config = dict(
    encoder_arch='resnet_bottleneck',
    train_examples=90422,
    encoder_stem='deep',
    decoder_layer_scale_init=0.01,
    gradient_centralization=True,
    final_lr_fraction=0,
)
Rows from block 5 of the text decoder, named by matrix and row number. Rows with one number belong to one attention dimension. Each number is 500 + 25 x the weight over the matrix's rms, rounded and kept within 0 to 999. All counts start at 0. Numbers have three digits each.
# q: attention query, key and value (stacked) (decoder.blocks.5.attn.qkv.weight, 768x256, the q third), inputs 0-85
# k: attention query, key and value (stacked) (decoder.blocks.5.attn.qkv.weight, 768x256, the k third), inputs 0-85
q.154:447500499535482468502473483497536467531502465482497505524486545553542538509504477486514507506467514469554452534488521507506525549516518496510490530514517515501488450522423487489535502478485472507493473545511519470537528486465495524495515480505495447470484535
k.154:498485541478553521487506515505519497486550512492474543472508460500486507530510489511507459475450479466501508480471517510490488514492500558513530463535539563487513513470516506478475468530474492538506460487486523472464526497500514525477448520533472448497460521
q.155:515494477497522516512496497528522462451546527489492514493455474519461488486535514524479516493473489499527484540471492494532473487465533491497514471496509513494495530509492527469513471455508537481473502536480441532474505469475514489532479540526493486483531537
k.155:520495471456479502473506538472509472456526465464506495490544509481489508498505501470480485452510530456527540512500522506505491479514443574488460458473491504469503480484517518514518515503492467481496495549489499516513491528467537492500521525521466507526468512
q.156:503443506537514529451523505466530474514463512491498492530483532486496548522514495530520512484435558477540502512480540565496503485514478499508499503510505485461489550537478470473529502497468479524523427513511490535482527461525497498533537528517511474491494467
k.156:493548511493469499469513510467517524514498518486532482477491502491503511489487539511525505526477484472478490499486553495470496504482489510473474467516509538473483533514480476486485532449471486539485486528523485512464513503481479461476497538543480533509488492
q.157:530519473547517465514458481500497503504544477453503527450519478475469485493500512507472482453519477480498485544519512536505527534483490506460495517481484507522521499494510510508474491493470532417497523491474477525547535464508491479546489497504534507447531545
k.157:521532513570531512472511464522509500545528506509504498490494500444537540531513498533511480483539513440486459502501515466491508459552450488493484517484487520469473450529461512514529485543506519453482510468484504476516508481509496463485534480570465540500450488
q.158:548505535491498467488529481535511458520535502473508480473500472497525482509498516535479520457469523487488536520527489465474519485483484449505497524509482479490470471491513505476498469516526474492458512459470495488520515484505530499505484428460493480496550482
k.158:512502527522493461510488515464506499471540483542483485477473548540472501465503529518463495406528549509439480543514488503515488493533504532488541527522484505501492488510494517523520513505534566498467481475537504495546471444472495488546492434478458500540535529
q.159:492482493474505537513502491510512519515493464453495527497526510514494526475461519536544474467484434509512486517506547487527549535493491517506512507456541506461495530523516532525500506499481516495508504485506482476490493516470514506503524457474489476507476493
k.159:499521546512495462505488520539506494499508499474504487488521493474558533547522537499481472523505510468458488512499514459508527497513466498480536474524495493562484528500516490512452484504512533528472448486532522474485475542480491506473491468487504481461490485
q.160:545512485509528488456484479541524520517457507546516558504463520492491464473491464499529457486489540554502488498480517565476496527489508536501487451507472506513520513490528484472479497510507500521506498526510476514473511506492538514518540526504527515490474526
k.160:518521478515485511483492510510532519507468507471487547536515454490486473483495489513517491456480492492498513493400495512533476477484461535518491461505483502502462513483506455489495482512514528526503511503522483529517521509515498496494470498477502507518489488
q.161:528497487531474492504458481482508532471456520509535492513506516415495481554512557453446535471519479506514474535458499485525478505476495466488504511532509452445505509470520537442487509519507506482549517500512447459492512530488541483497447469479474505524496568
k.161:504483490516532519485484469550477484470493516455473498525493430498485493491492462515472459480534519488442521503527489535475427510477480457506508495504469485516493513525435557510517499459534500526511469489500484497480548518523521470485492538519475514520521526
q.162:521526521496476480492460510468491486503557472527450484521494514496534499502506499495480547484468495467504486481506529472509498478520519507488502529514511507493518480529507483509510517450516517474520503497521492451518501507498510503502530516491491527520486494
k.162:455522492492494490513472520489458480462496496494500459468503493493500504530541498495541487512498509491540475506508503502488481499455583495501524524511484486521515513454478486501460527472502517498515488489498523483471495554475503512479523475500538480504494497
q.163:508503503499528500490495507512517502483511500478478487476497508530480484489538517512512454529487521522479492476486518497478458528512523488495494467526490497494486501499482494530543489483514505479461480508478488501471498483446468509484464444486521511501486530
k.163:542466470482526461507512513519497482491522494533515442520509532544480533488434532467490467494553524514499502481495494486463508500529481578536492519502491451440520461477524471467489472542511463502484505557519512491506460505522514506469541521518476493475484477
q.164:497465516519555508462504514517478516508534504469476477505533503460546499521499490528492533516465475546526502469480491547505487519505492503505499526521478479481476530483535515462548522516524481468525462497485500547480464516489491523474485501481532499522532468
k.164:501503510465489512510462533543505488490492512531516481545491509510485524537485523475480523516484450525444491501507507503536488458495541501437497462496501473501476490528466510536505542546509512504494472509435497490509534483454486523472489485520491532493551498
q.165:522503534486462507517500490478506514548493500507510501548528538514516537519480472498500475469519503523523449487527500509498499499506540500513462451511502471483499475520487537504512491537496529496515544534520485506539447486509507466493441441508525483470486494
k.165:520521469484471520491463509508521501525510508472511483472516487505537501544527483540514461510488487467515505461527484489467482479505474508509485503482553546511524543495512507517506506501530541484470499530469497509490495502491496529458416527457473488481505534
q.166:492491477504493470482451466519513500463528525541510461533479506477507482538527525500517496503475546498519563516479503504526495512518477503519498487499499566500493462482445467519549483510498504502499487484478508497497505518501541504519509493456490535487447464
k.166:453463506523485507510507490502535495487526488532489467485515506517474517509501530473546497518542517495450505445542541503506551561514521506529478512514468441478486442525487511487518540483491490469529461504524494459503521518496495505459515500499532482485510535
q.167:573526507484470468477525525508462492508525516539515538496481539536482474489481528516497514523528517464526551545486456475558491483486508498474483491447486519484470515514546513492472482506439506496490522513477514498487476473503538476534448504484465545482485464
k.167:484464461524449516514542464488555481464555514500529532493509493548520489527538529524493536477484532483476508430520490518510452505469464469502474486519470529530511524466509488519503494489470488501481512498498518462469498488485547458504493511504526496514526513
q.168:507512526503512521524495464472492509507488507513451514494489501505524480498516511528457490486469543557523482521490455530517481469481467513536537500440437488487492504551520514526446519489484506487538505458507503503483500477513500483517470493472538491520487465
k.168:470539530526476486531468474505483489509492498479479496503488487469545533475471522462482519489507511493490551486499499523486531528501435460519536520493432455517494452502473486474467494494453496506552511491520482489546471470428483493539485489523521451535535492
q.169:525527500442504469489441472505500530473473499484521448528515461486466524535545558504501521491474480504446508493534509485513529489526552490504519547479528494529518511496487508452467487489482551552510488501486525486505467486548458481518456471487485454516513507
k.169:451515491506494519533484508500474523517505519529505512488520489530493491493486513482542476470481460492509494518523509502505539534515495476497477492486487527517502491507473501524474462490514469498532464459489519450525553413513454499512530495498533504485473509
q.170:482479517507490504440488464538481467532457502503540479538455468518444519496502534493520496459531520501530496537511508527494523494503478491524470497468529466512467496491465504468504533488439537522478529488468521473545517544513450572477512517485515480451489503
k.170:543509492497488476503565470549527498476486474514466510559532543477523533486476474516495464492439496526491474445526517527512523535531509524503487535537526515501505539460452466557497507503488502499471471506474506527492505476497475506530467471513480500544563516
q.171:490475503563503487501471499492509519486498513498466521551493488509504527445489516532485473512551509530499506487531472458519552527538445446499414486500510487536478535506496533447474508505530463535483541521504473510498487473485526485515500504501499517476498484
k.171:512498490485485523531454507504525502473512500518495471442531496491500473517492472505506537506473564529511542502516520539544474528522502470508473553472520549489488469465493527515517491521477504499522502507516497489549511531502538474480465514512460496487504463
q.172:531522517471527449519476568506515527497459491462541487529499487525495510497533572474515502540513524509512543485506536468480507476484488556488507490410493494522502555436521515501494514519543461501488480489495488436524515522531477459428500511479499536537497486
k.172:480493483475511495472523501546516561553481481479542492513529520494515476498499500506522522467500462564514499521513477490515473525473474464497491491532479498516505546501509474534548501483528481490461470493526500450530477489526522478504528496476498494492492446
q.173:530543503519499475497455506496518489498463546482518534523515494563524487479532544508519471535502534456489512510494522501524498504530500479482506567516524534531493515525496485512511453461505494526516521498474506496476521485537525473502498519495498528492489467
k.173:478493471496488534505478483478517521471514512542501554510500494494488501509475524493469522474549513495530463472512503486504482520545502456475450494499508534499539463485499457558551483534509486500497504454486538515498500503496493460487486503530495499487509469
q.174:514477528482532512484484506469502514477507518519462484529539524456512462525457498545512480461523532477498517525483507554490473527519465405470490532502502506542486522488470489501516492536511534492454515495446466480521498478473524480511525517525469541450500484
k.174:570459492528490495504491450502537529471499510530487478503499483494500537463510509488495527530564515488494496494475528531537496504491500553510483513473531502512474496464542486543533527500498481476507551496464462485476484511537488505492565520488455485553495534
q.175:514502480485481480495505528479547483477503495508497557445490499477502501474563493476451502467495486499504528505515523476455487525538467490501485568501470501510497467510514501502484566476519535562507506497515540480478471436518482462485526484519470491472511524
k.175:518458493505533558514500475487499480525573509466526516469492470493482476505485493514496477498454478469503533537494500520504523480473504498521573488490513513535473524463496540509499492491508486532520476493565528530524445441531494472486507486497505521498508534
q.176:549466542476480510462501532529477477510482484513474494512520457458464549515501498493492511503493534496492487503478480561545456523501500480510533496517512538514455523534536516496529500470507479438536468464498490475510539559458510478513518518477479477516490501
k.176:533539494512504518556516522538477479492473508458518500532550531514494501478484464459483528471486474496484507484496517499511486494507507434514529481519490462512491452504494529485502478481494521535489542526506457491477463513451504470574499538468549485471545476
q.177:498493512494536502494504493535469503486556481473492499528513526505461519503481473482503502533503581519472560503495501516505488530490515561462486496472506519471478494500540510522485538498485433529523444528453486495519510527492532520480496503486501498501483524
k.177:506459485535520460529528508494531530496484510496494502505464503500505498492533498506480498507513505471507521483467529520498483515508491514491507515498517516501472570506536487489534514464526506500497505503478468469471547542460521524487493497456497511457501479
q.178:490502505521503529516514489510527511474522470550508489468474476498526528473496530492512517510485472513510460500494473523506491507477510483550508504456511469480491486522479451505496502523503504477483469528514518487551514479456478526510513507513520504508508460
k.178:464462485505513495512535522518511504468512465468467474470502505511491448463536445476517528509479497520500492510509474490500491498521486504522491506494482475482481507484509477533492505477493530519449486518522486484483529451542504482497513502521528483462520497
q.179:470526497479501497513497467532490535522519473475541509493535460499430450495533536522490559471465552470454544502534496512516485509536443537565515508525537517498494495496472460474453508477510496502511554465519521532490464487483460489466478490485505507482513505
k.179:513523467486514487470517506475530544508504506518498507484478486464477529501478489487524512457474531492506483554517488500518563515465470523500484499531520487498509493536473477448488530481460524475500505493531498490509472421543485501515476497494499482506524488
q.180:508512477527495490514498524521523516517451523506494511525548488470513524471480526474521514515484480473547530516485542487485512483490461423516505498534503510509420515494463487526470503503538499497507538497486513459488550518526503516542532446480552468514529498
k.180:520526457462523478531502540502514509461525497549483488485473513482499511506459500534480475500500480528515498507498453486511490529471462498471516531482513518509528517502505486468523512504464522481517504465565491532484457495534488465453520536541475482541511468
q.181:455488516513531445497508457522505525522513523534469507477481481496531504499469483508497479499475496512490496547457519496519501528544497482503534472514508510446482534519530481528504531587509492489477496501522529533556470481509482508507460483484510509509495500
k.181:460479512506487492511456499502513501482525497492446497530515502489465501468486532467495481499498444520475516484467554476464487502514541515497493487498520525513486499496480489496529534479465546476494551488477498549494509476517456536505496495524478512486526495
q.182:453531510439473461466476511569477541500534523455476506517525472479483474481507518487532554501485476497543454542493523494476529520442508491516466512510511499485542520510469480499522496501475472491495489548501507514526481450525520481526523487522509469490524498
k.182:528490487479504502527482519484495468496510484507504465493477506477473499473493487489524483506471522473541494481504444488481528496514486536483475522531461503506501526488485490491491519509487504513514521494533492457526454493474465525505506503525505497471543485
q.183:507511514468513505499512502513488480480485480472516510508454529504481461478441494452506472492513500536508446480535522532477491495455501520489497459560511558520467479503453490536464515529487491529539482510527489450469525558539472518477519544495519496483498491
k.183:535419484517502510513500520492487514488474505498516482497537531466478497506463542531540495514465467484552489488498529522500525500481498471530498479484518464499445533586486470493431530490528501537518483501489513513497505479519485498528486498486511524481494489
q.184:529465491544507500504544504478516477492480517521493487524509488508475459528518490515457487495482486515477507476506505511507473506498509502467569537528476470518466492505459489512501503539480498500531550490498507494489463481525472459514467454542557490543483502
k.184:476494549547512498476514468509509481532473501557460508511514486526491512502459498544464500515500491504483464498573517540521529467510489482510494466468506505507524520532482480488529501504495508487472511465489531520508492492520532471496497463500492515502460509
q.185:470493532489548441548510495491489477501474517476496490530504507474487544501518496457463513507526519462514506516455513468478498492517545536471488465513498509524500482516521501505557489502518515519463451492490533515447489510524491514507476483503469520497531513
k.185:510542538455501491492480518529461479531494459477476500543481516485550517538511538511531483516494477497539492516493514512502505505437510518506523467509504502488484518463511481497505520453497446475543520485517515508483530490487474566517539513489532500488492513
q.186:510450509518519501468466527516487460506540453522483515499475482480499466491526467507509517521505491520531513448503502506536480446495538525512521486496495478495497489525471457480548472503517504472493530499484473537492496501522518533505508472485545534488516499
k.186:484548522534473486436527453456479474531486508521544488546501466556506515481508475506503552468505502585457490478539517510490486502505499557521516487482479468462519492522508502522525485508487496474465488497511453467504482480508529513473524455523480518495522525
q.187:483493478514531481461476493507528507546496545500508530539507474517476489474484495506498554471441535507500523485477502509518524493484460496511583459508490503460476494457506547488511476506484492454500502518494451467501507511507483485519499503516490475526467498
k.187:507463479438519504532509533483464510460520468545517485527498520504466496549534521463488525494511535482516486512475475474554487489478443468527505469515482483531511467506478503466500495507535491478490510510501466544479468471483507487502500477469510438476478469
q.188:516529522515515560471514498469524450491531493474552488534476514496455528506532524486512527497514436532507489522480488522516493533523505514483480477500510508513466491470505451509513537470477510474458516460540505545475479499483447509501520483500493504532507496
k.188:472469511501479521540534503531486447506514496487497472483544518493492472483490503491483497504495518462515495540553507506485463515501541542483545474464523488501476486466484495501512504498458495510471514509498504482495483522545486513527565565524463532496489492
q.189:544534474478459457553508461475514505510521475521491467491445496503491524500494507490496496500501525474482484488533483457475518499486528526508507527503506494518514501545486491541453502453502512521580500530492504483508437469513513505492474506522560464503485512
k.189:509559495513509514525505515477489493474523482489485494491516483481489460508453493495569484530539509515522506508463507521492552480477532484461500490476492504518540557494530497496504521474545523517510513483516483508502505495450493446538496488481523479497534497
q.190:534507468506490464472521493508491493463554490474527490458529508490494492525507523497513494490462476491541482467524487481516463524495529478473480493475461459504521512499508453484524510486504514474488495548484500512494492477504540505529507548454517560509546483
k.190:465442488511536474501470511443509531470533542492506470499540514535462513483514514486478502549507504486505500448520477515526453510464505548474453431435461484465472488515489559527550524483496412519454481520500481516494481512481494463465530519522519506477485557
q.191:492494521529502499509459473500503484490492499517512489553515514442486460538529483500544496471472544499491502477454491524496500525473490453517499483511516477564554474481542492528514504464496500474511527484530472502502521513503496451521476514557527505501509472
k.191:485509496546498522496521506453477473480442545493515480510490481522493540551483476523478491516515544486501525498524499542507456498553476480521531499521485530481515493529496517519484511541514527508508512475507519521503490524471488462481535529525511495475482527
q.192:472518505480471518503461516503494509490494492485497469479529496545499475494501498469454517540485514507516479508494473476497496510468503496511524463524493485532504507504500497519443507527552521489529494495517511491455508518546505441467480484519505494487474478
k.192:481509489492536492510544479524431496469510524459520503518501488491506502504441508517495509538512508497517553499486511432476523503494468496515514490495506523473500495502501452505535500501503470493503532495505555498460544531486464504525525494511505508474484548
q.193:508508454472513496482521513494491498499483511507495516507479532495536496497508543489503489502462464541493477485525496510483504472497487512517482486539551479516536502542521524540497496485479491497505525500492548508495485462495501487525449524498480471484491555
k.193:469495487525529517460486472501470521476506516535495492484525484482509545489491469528534504503492487560487502471510525542553494503491491465466498516530498543474466494487500519509496520499525494450483463524505504471486453477521494472541467495510483521523481505
q.194:521536510504509501477495507494499488506474505495515515485501496496535489494462521497490499526425471522488498558494484544520488485523471430480501502489507460461486471543483505494485467494469517500461499466505524491482517507498493495450547512521481575497518518
k.194:486530486522457568530442507512496527464502526453468525515513528526467522477490469529540530500539558479545483487456522495518481526500500482509521467505504480511520503528473488507506523498502486494515503536521496487486508472519469434518572491503532481488505496
q.195:551483490497508516459467509491507507462502449509542504517512475487489546490487463559501497472509494487502526471512515521510501509524517481486497453556473523495577486476502515496503529530469516499514515567472537505544497479472509527526502512457502492511485549
k.195:485520510498467497544510487486487486522485532522444487527505461454471489499510524489488460541499493493519502489478533529507502505506522489467492472505513521522510472525534527484494501496536467514466490476519536493561509481499522486475473460466531477536535522
q.196:496515521492488500508481503506507473533512534487517478521491503517549490466505497496501506500517522529472477469481492488510501483491480523501491502460518476500522503538520539457533485472523457486516527505551489479469486514477459502528467499508494504524477458
k.196:488489496519485497495447470549503502538529504496516488491498493545493509546513494509499483520493519508486523509499482511507501555536473496509532454490520524482515472492478521501493463526489513514498518512506489486493483528540511545534481543499509507499459476
q.197:503516491484538495495471541501534492493531506489484466506471502498498548533508529515464535482542485499525499518517517501498492520492493484536546476492499490531485501469521522525497488492498517458514485486539433453515499520503498488494515544511499483530495516
k.197:505524539481483541541507481454465530504525506474522497517497474510533481519486441512457466480509504470504510576524506480501482510491534565513521476497496519496491495533486525482478488518502475500501516539526513500514522509464539510506499479481530482509490491
q.198:508512497513502524496496545493470456494499539508518498473487516496499515497504477522505489544520452454458504523490447495476469526497520495529503456475539506452535491507512493525520489510482533500506466488515497481489489497523484495500467530489487486468491516
k.198:540471509535504550512496524499515498533501489557533445523522553493485496521491510457496523534493538480450533541455487486485504493525504535447490497524525521505540507483476532507529494495441503504492473469504480484486509518526495514458462484482493520494468538
q.199:512547493471504510480509484510473503501496478465510491486506471531478544519540473455512452480492487508490467520493509504507540503497467497507524508528517490539516488494526532476572531514456465467494528520479554528512481532493467515501489518504507468480511484
k.199:482500550506492467480504486528517505530468529485495523514494531475488464504510538514510513515510504558477491472519504474533462486530502496485523439524482519519487473538470478495506492491536511475445517501483527496485498541482497509503459503483450500478521457
q.200:510519468466472500513524519529510493541493456480566455478494476466508504484477528487488472475510530512487513458506461506532505562484475560467519477525493549473530492504514495504506507548493494504485515533487528545459479477483488509499506479505492466526489502
k.200:526515486527447484515507457496518484531532542523488499473497496515482518442471531469509528486467502476485527520515523528466499494472502466516488530535524495543500478492464471510516464482471494483494490502521497478465472473509520471536474523489510517517482471
q.201:507518466510527507545503527556507473481482518516502497514512523508530504516515477506538472513482483525499482455494448485496541510442578520484538509480509503495497468527490433515501505488468483464477522491488528504497497466468484526486467509500518525477500524
k.201:486453475567502510512492455515531473497482508473491503522559553483483521492487485505498480516476480467476517503472477508523529503471504495415485489514532515503480531501481492469490525497502497523540536518453532500506481491553535497458502484502498507500493500
q.202:525531538471506526514482538506523453464495424513520492504537547538467499533526521464497503515476527501526469499477540525520485504530505518513522483483518515517505513485506513473506510527504512488491483508431467473479492475490547521536468491544537507514517510
k.202:496559500502500484525498527446506529523503506485519499542508519527514505482492490481512523473523512483530487505512459488525530515519465470491518521504486555499484505443507478464471468484516503476558501480491483489476494501502473465495505494498547522505514465
q.203:566474496516477484477465529500483494474502501507523508511535499507523510512511519500515516486514434557538489508523483475514525484491504507576465483507484509513524481490508501509489522470453500489500510497502534474501519505490492501473520453518485485479463484
k.203:476489508524495561501551493499515504464505531494490495538530528517469526481507529460503486513492559485498526528494528527459506463513517506480489517523523538533459512516458498518535490522488505519511490527473485496514526497484486496463498496520496465493477530
q.204:497520530526464508512514514535502511441541495529463507459508517483460495485504510466502503527491485468475528540476527482475495485486514470490538529537492507490513488540466469495484466494495492501504491477489498467508512532479534475526459520492512497524509499
k.204:545484507529557485511531499477550479453513519514472517502499542506494501507510539533503524509511483534434503492479491496483510510472491496486481486517495504474484503521504494541491468502504545506510505482497522505495528487481505476503540497479526486544528519
q.205:494535445463461516501519480528501567479563497475504524496538490500518487474510487482521468506482501493520527465487485505499477515471488495512450499537482459533521506512484477509535500537497509505463486534467510466490506501511498538546472499504525502483499475
k.205:550545496490466530461466504506487517520514507455512526509468477485479487488519521516491497474499554499525496525481496500506506469470478488494461502455552502512492484512515508507498520490502514494482504468505484462496484506484494469506471479456483515492502509
q.206:547505491501504498495501536509461524517496484535475473512482524536509532525467475471498460474530468464510481536470480496518502541531499512538515517528491523511503499477511482465513507536500488498510455509497478489459488538517508484495525521522510481488501470
k.206:477511524508457513547514480472515463474481505531515521473549510492491483519485540525465516503480477495444494501500519496474485482498512518501539498509552525530486491517492538483498500495466512502557545492477497486513531481462495487543480541468493529464518524
q.207:470479502483543521511479516542473505497486501494499473477523471554476551519541475490507512512493505493543472493471428548486539511542499535467470513510464532491443467480500510520478531490502524491504510529506473510495509507491484516496514512480462495509429456
k.207:461478573471535459491482514477490487536510476525498456489536506516502490511463520500468499449501487515510484516504509462481493521553529458521514525501481477533520511511502529482503501483491503520491515504529536516448525532478528541500487531514523524483506480
q.208:474465506536484484488520477482487539499498519507498470466467461519496498484490514543496499487509512550464528491496508518485464486490500491490506486501511474533494487479441452570488460498480474523476488518522502515471526475527476539492530528488462512509521537
k.208:511476480480505519507508539454491523500509497484471489509461522515497505436544464493506483449495482522512479489474505508460520489489517535481480519487523466494476485480532499524490499492482460550502486476490506512524497477480488542512489491498489526504497552
q.209:438495467487485495458515501515510480509504504535481522497461501483489484478533471514526533524534506478486482532535487493537478481509492495537511513516523434530480502520529470483484460529538474525493521465482467508526501462489484506539536499527515484507491492
k.209:483512512466523487533500516516502513472486528498562510502471510548447512532482457487532491515486486454514478494492491499502519521473522491515475511550502525476490478485539483491482537460481473510483500474468542506517489508506517488501506467523484543516517493
q.210:507514480515497511485511467480494516484461478500485511485495493508484521490501490510505492487496501526519509525498478508534500510494490507480531469532509513469543511534471507502493508444490517497505526476480509504485484513511526479496499443494526523524530486
k.210:482481484487473505484555468535487534493525504456507498482466514483525531506477525511492544462490478554497536522510474517487525485500518479516476518490484507529496515488492488480467508499503500492542517543505476504515488512473527486530490500502501497492515484
q.211:459515491485496514551538507474528556459507471465508502503464536504492507522538510466484486508506516490517498481504503493513493478502536461493482468515467469529507511469524481504560484494486524476494479537515491465530532479476501488456550505498479523491518463
k.211:498533524507561516490480511520516498509500469480523496504491468485488502532487515530492506479502524531559458526488509487539530536461478510469513428513509545514508540499494411503485524512494492521502488464473545513501496469560483510527508476509491494529506502
q.212:483539487511540494470467509467470531536498486509479487516482490473486489525485549496486491462482449490486485494497520514535506503490503504521482479494525504485488491541518497495487537454457496533470467483482472519494490502541491508500484497498511503487481500
k.212:462495538559452512474494483515541507529486481483500515505468529491542517508499498418539507487478513537487493523503487501520505528520529471515475532503501483512519521508482547474515477501513495494455502517520477493480488451458499516486492483519510526471501457
q.213:532477506513488508487447527527532486516469518512512478491462520544479542507480511488480475503511511443522522497499516528515511496513524516510516540531447489516523539533511493451525501514508511496503511544500488484540471504438525507492487488505502526504498487
k.213:527502548505519534526496507504507461488488529535500471475472484482507483500527517505527491480469442478502515479501503483499499504512523481499478505556534489508508520512502485533468461525481513469473503500511477527505518492484525484488508485474507492518503508
q.214:483510452498483504478524551498498470471526490502529534458513472537509493522501501507501474491486507458498476553523542512510543498537493512506479466501464448482529520566467527499473481486512459511532447551476517452478483471507491490518526495463514461462510489
k.214:485495528508483534537481497520491540448510483482491496494542482518510521488457515435494526514522505493495500501519545474488472521490490471513490514497449524493525468469497507487474535488481474480464487555490461535525469525494443473514514493497505465479525463
q.215:462524505503528470531503527484452484490494532537498490540470533528503502492525485500530520532503518546520498486487483528517532439524554492486526512496511479532518480472481490475523522509492546486478494499497501534458489520481489500551489502534466524508489520
k.215:510464508491513536461512501499506516509515486522478502464521481474489489485534481489514509499533514483512529505524474492505505494505487535444470512501537504526518461476553501476489486495517496535476508482526557491513511536520481536513504477501515494493502479
q.216:487496472534478467478520476515484522490494512542491519492547482545512505495543490482520458482483482494556533501543466511499526506480504465472512493560489498476517507517458531478516485500482480473508492531482530525506557484507529489484554522534476481477479523
k.216:484519535519508504502500437523545492487507515493536529497532515486462518473501478512482523519458490483482433533496504486495517488520547507525509525470517504494504510485576473558517513485541507493436500504439479471462466506493468549468472469527510496467515478
q.217:545548477503517519496506506485540507505519525502505528492541500520482465493480491519510509498495476545476464519486517494500512485528514490497476518458500534480522503480483486543513492457497472497502471534501502502531512507483508539475505550589472542498507523
k.217:511544488536502505507479446508523497493527465468471519490484475487491491533531505519552522501542518508484506498508476541490511514491526509460473499477495552483528507504507532491511492488494449513527483472499473519510529530511529513505485527502486512513553511
q.218:499524522460477488488506499502498547527529489480467546501486601507505525473465471471522465516498555523531500479463495484546483481516509502464526526530483476526532499442493522488537482510505490478493543545495479480550487466517519517485542479541558481501524496
k.218:532522522456491469487504490491465511517494498461554493507496542498497519485527529504523511439461476495467515474490540524543472461500478489492534505537494547545510497480493529483495524480473530506526504471495500520504531482503481514546505517565513506538474515
q.219:461482510486483507541537479460472511542549486520486509489459503500498487523478521509507502491512484533524524468506464489457470489477540457487517482506524484462468510486517473518507474490500492508468511533492494512518509524471490510528487484510537489481478483
k.219:502480498468541519524495471463482467520479506504481534484543519503514495515516523515500505469505505486499520545480481514494487468477454491475493505503494485545541487539478501512484504549503501461497474498505520571517534486480499516459473466518519484485526505
q.220:511489518520530453489498496548465454557514520507454479507529474497468502547469476522524504547492475504529549508533477543468525503462486526489514503517522512503501462523468546500470465510532476507492447480483556517495494517527485515499487453516528489483537523
k.220:430544482528505465480498470488509503500500459497497479537529574478472500532488441500491500549510475489495537472487569505502507538508503491516497527500502478491501481454528510533528526485509473488436495537477487510523526505523495521495452513558484483518454511
q.221:482515495482488494516493501509523505544523475487493446533466444474506476507512515476493534493495509538471503499491477479509499531528461523472493508485505524517483468504471462503476479479479521508510463516511512495489492552509490520500519456484518487513556476
k.221:497524481492432437457444532518498489510544499526512495524495472522492543533465508495501515533500488504488490518451464525452504514569527447559508448493521493522533482512460478496511468509517513497473487471486486474483504504484490502542489525510517485505518489
q.222:486480503532499425510553523501509470486507468499514527499548424487510498513486479497544488500500543496459503519520475518502515532461485533512550457469500509510485519531496496522452486484554478481533513472487530462521507488536497476504491458463502476537501453
k.222:543478499458539516516529507477545496463496518505537449526513543551516461513453468498484504485442532497502539489512517502488522506551529520526504466484501458490525528472455513475518535521486495531515490534459484488490512477513491491525493479484519461476505500
q.223:462486491478475517506447505492505463482490476489519521464494545480467492465557527499461471491464488517504539514487500535526481502505540503496516502483497460483522466489500542479452527506479518544512471495542494453500520509556476509469482518493486489530505508
k.223:539468530550499506478513511498506491531513464514515469490501466486479512484539492489552520543443506513525460458483483527498450485485527569497523492441546470492477499508426530498479521515534499480530506496473520485478490497495514469498492539519508474485505487
q.224:467475544512488529469549483514466497491458518452468477504473525453520467542502499524507465539474523496490479466487501560522491550500534523495521495474502523451533530482502496464520528506489471474500500451486502512481497491477444524536462486541495467474547496
k.224:493472511511436507467492435516519465565456521478506518522466478486491480472565501512498493528458481506529475499496503515522532521433502499484488500493470513528504507524506485466453456497515491530533479491527478495465484545536482515472496519496499493525466511
q.225:522568522515509516491493519496449494521541500529510436529523501460535491530489526507503500510498442513509506494491521558500471441487497454487500490526523483494512516513509544589504490502524471480506512502528530449485519453494481485552509477450460474502470526
k.225:472524459502466475556483526518526509470512464495505484521529520499521518507485498474489494539490450476509509511506493497540487500497500496458523492524520525529459468548504525539518480536516501507485502509486471479523504522536537494487521486511497483496470513
q.226:479482498506515527493463503504501482533550482501483459466498513458493452495477507489468521510487486507478446465471536506490522544508501520505507522486499483512473507487495485510501574516471515509544508542465495456470503520508466496494542534511545501492518553
k.226:486523511476497492471479488495498518589547491490491517490537479559515520500500529521487478506500474511484542485514501465479501510496492545447535504530512478476543504503467490479481487505520491492497461495512515505474507526493488489485519500485487454505516527
q.227:534560545484520552487492494571523541501491478504441470461513515498527484480442512495465495478503542492490523520474524525522486505477520488536496473536512546513486482491491487516490491488482494505500492486507493469519537495537517511513529527499500506491520487
k.227:528522505470498512492489485500487528478496461502476472499489503502502528502470498448514477514482466503505516524529494525436502507489488461507497511538501533508512476498509502530479542480482491509471511548463474444474541517499463474530515508492532494499496504
q.228:504500467491494463493491506506490525492507481484487477498512490496547474471521536532520542490541475491524491465527537534532473466496520508475466533485517502517544515515527512519475540478510484500539490460520510501508538473483465503478472513466509474502467504
k.228:458513466498491486537521516517509528491500533530521535463496458498513471482478484500522473486533521510493506509461544509490511499537484498479495511520507536475484557519519494518494490491480472527483428519540498487491501487512505477522538452515480507534527447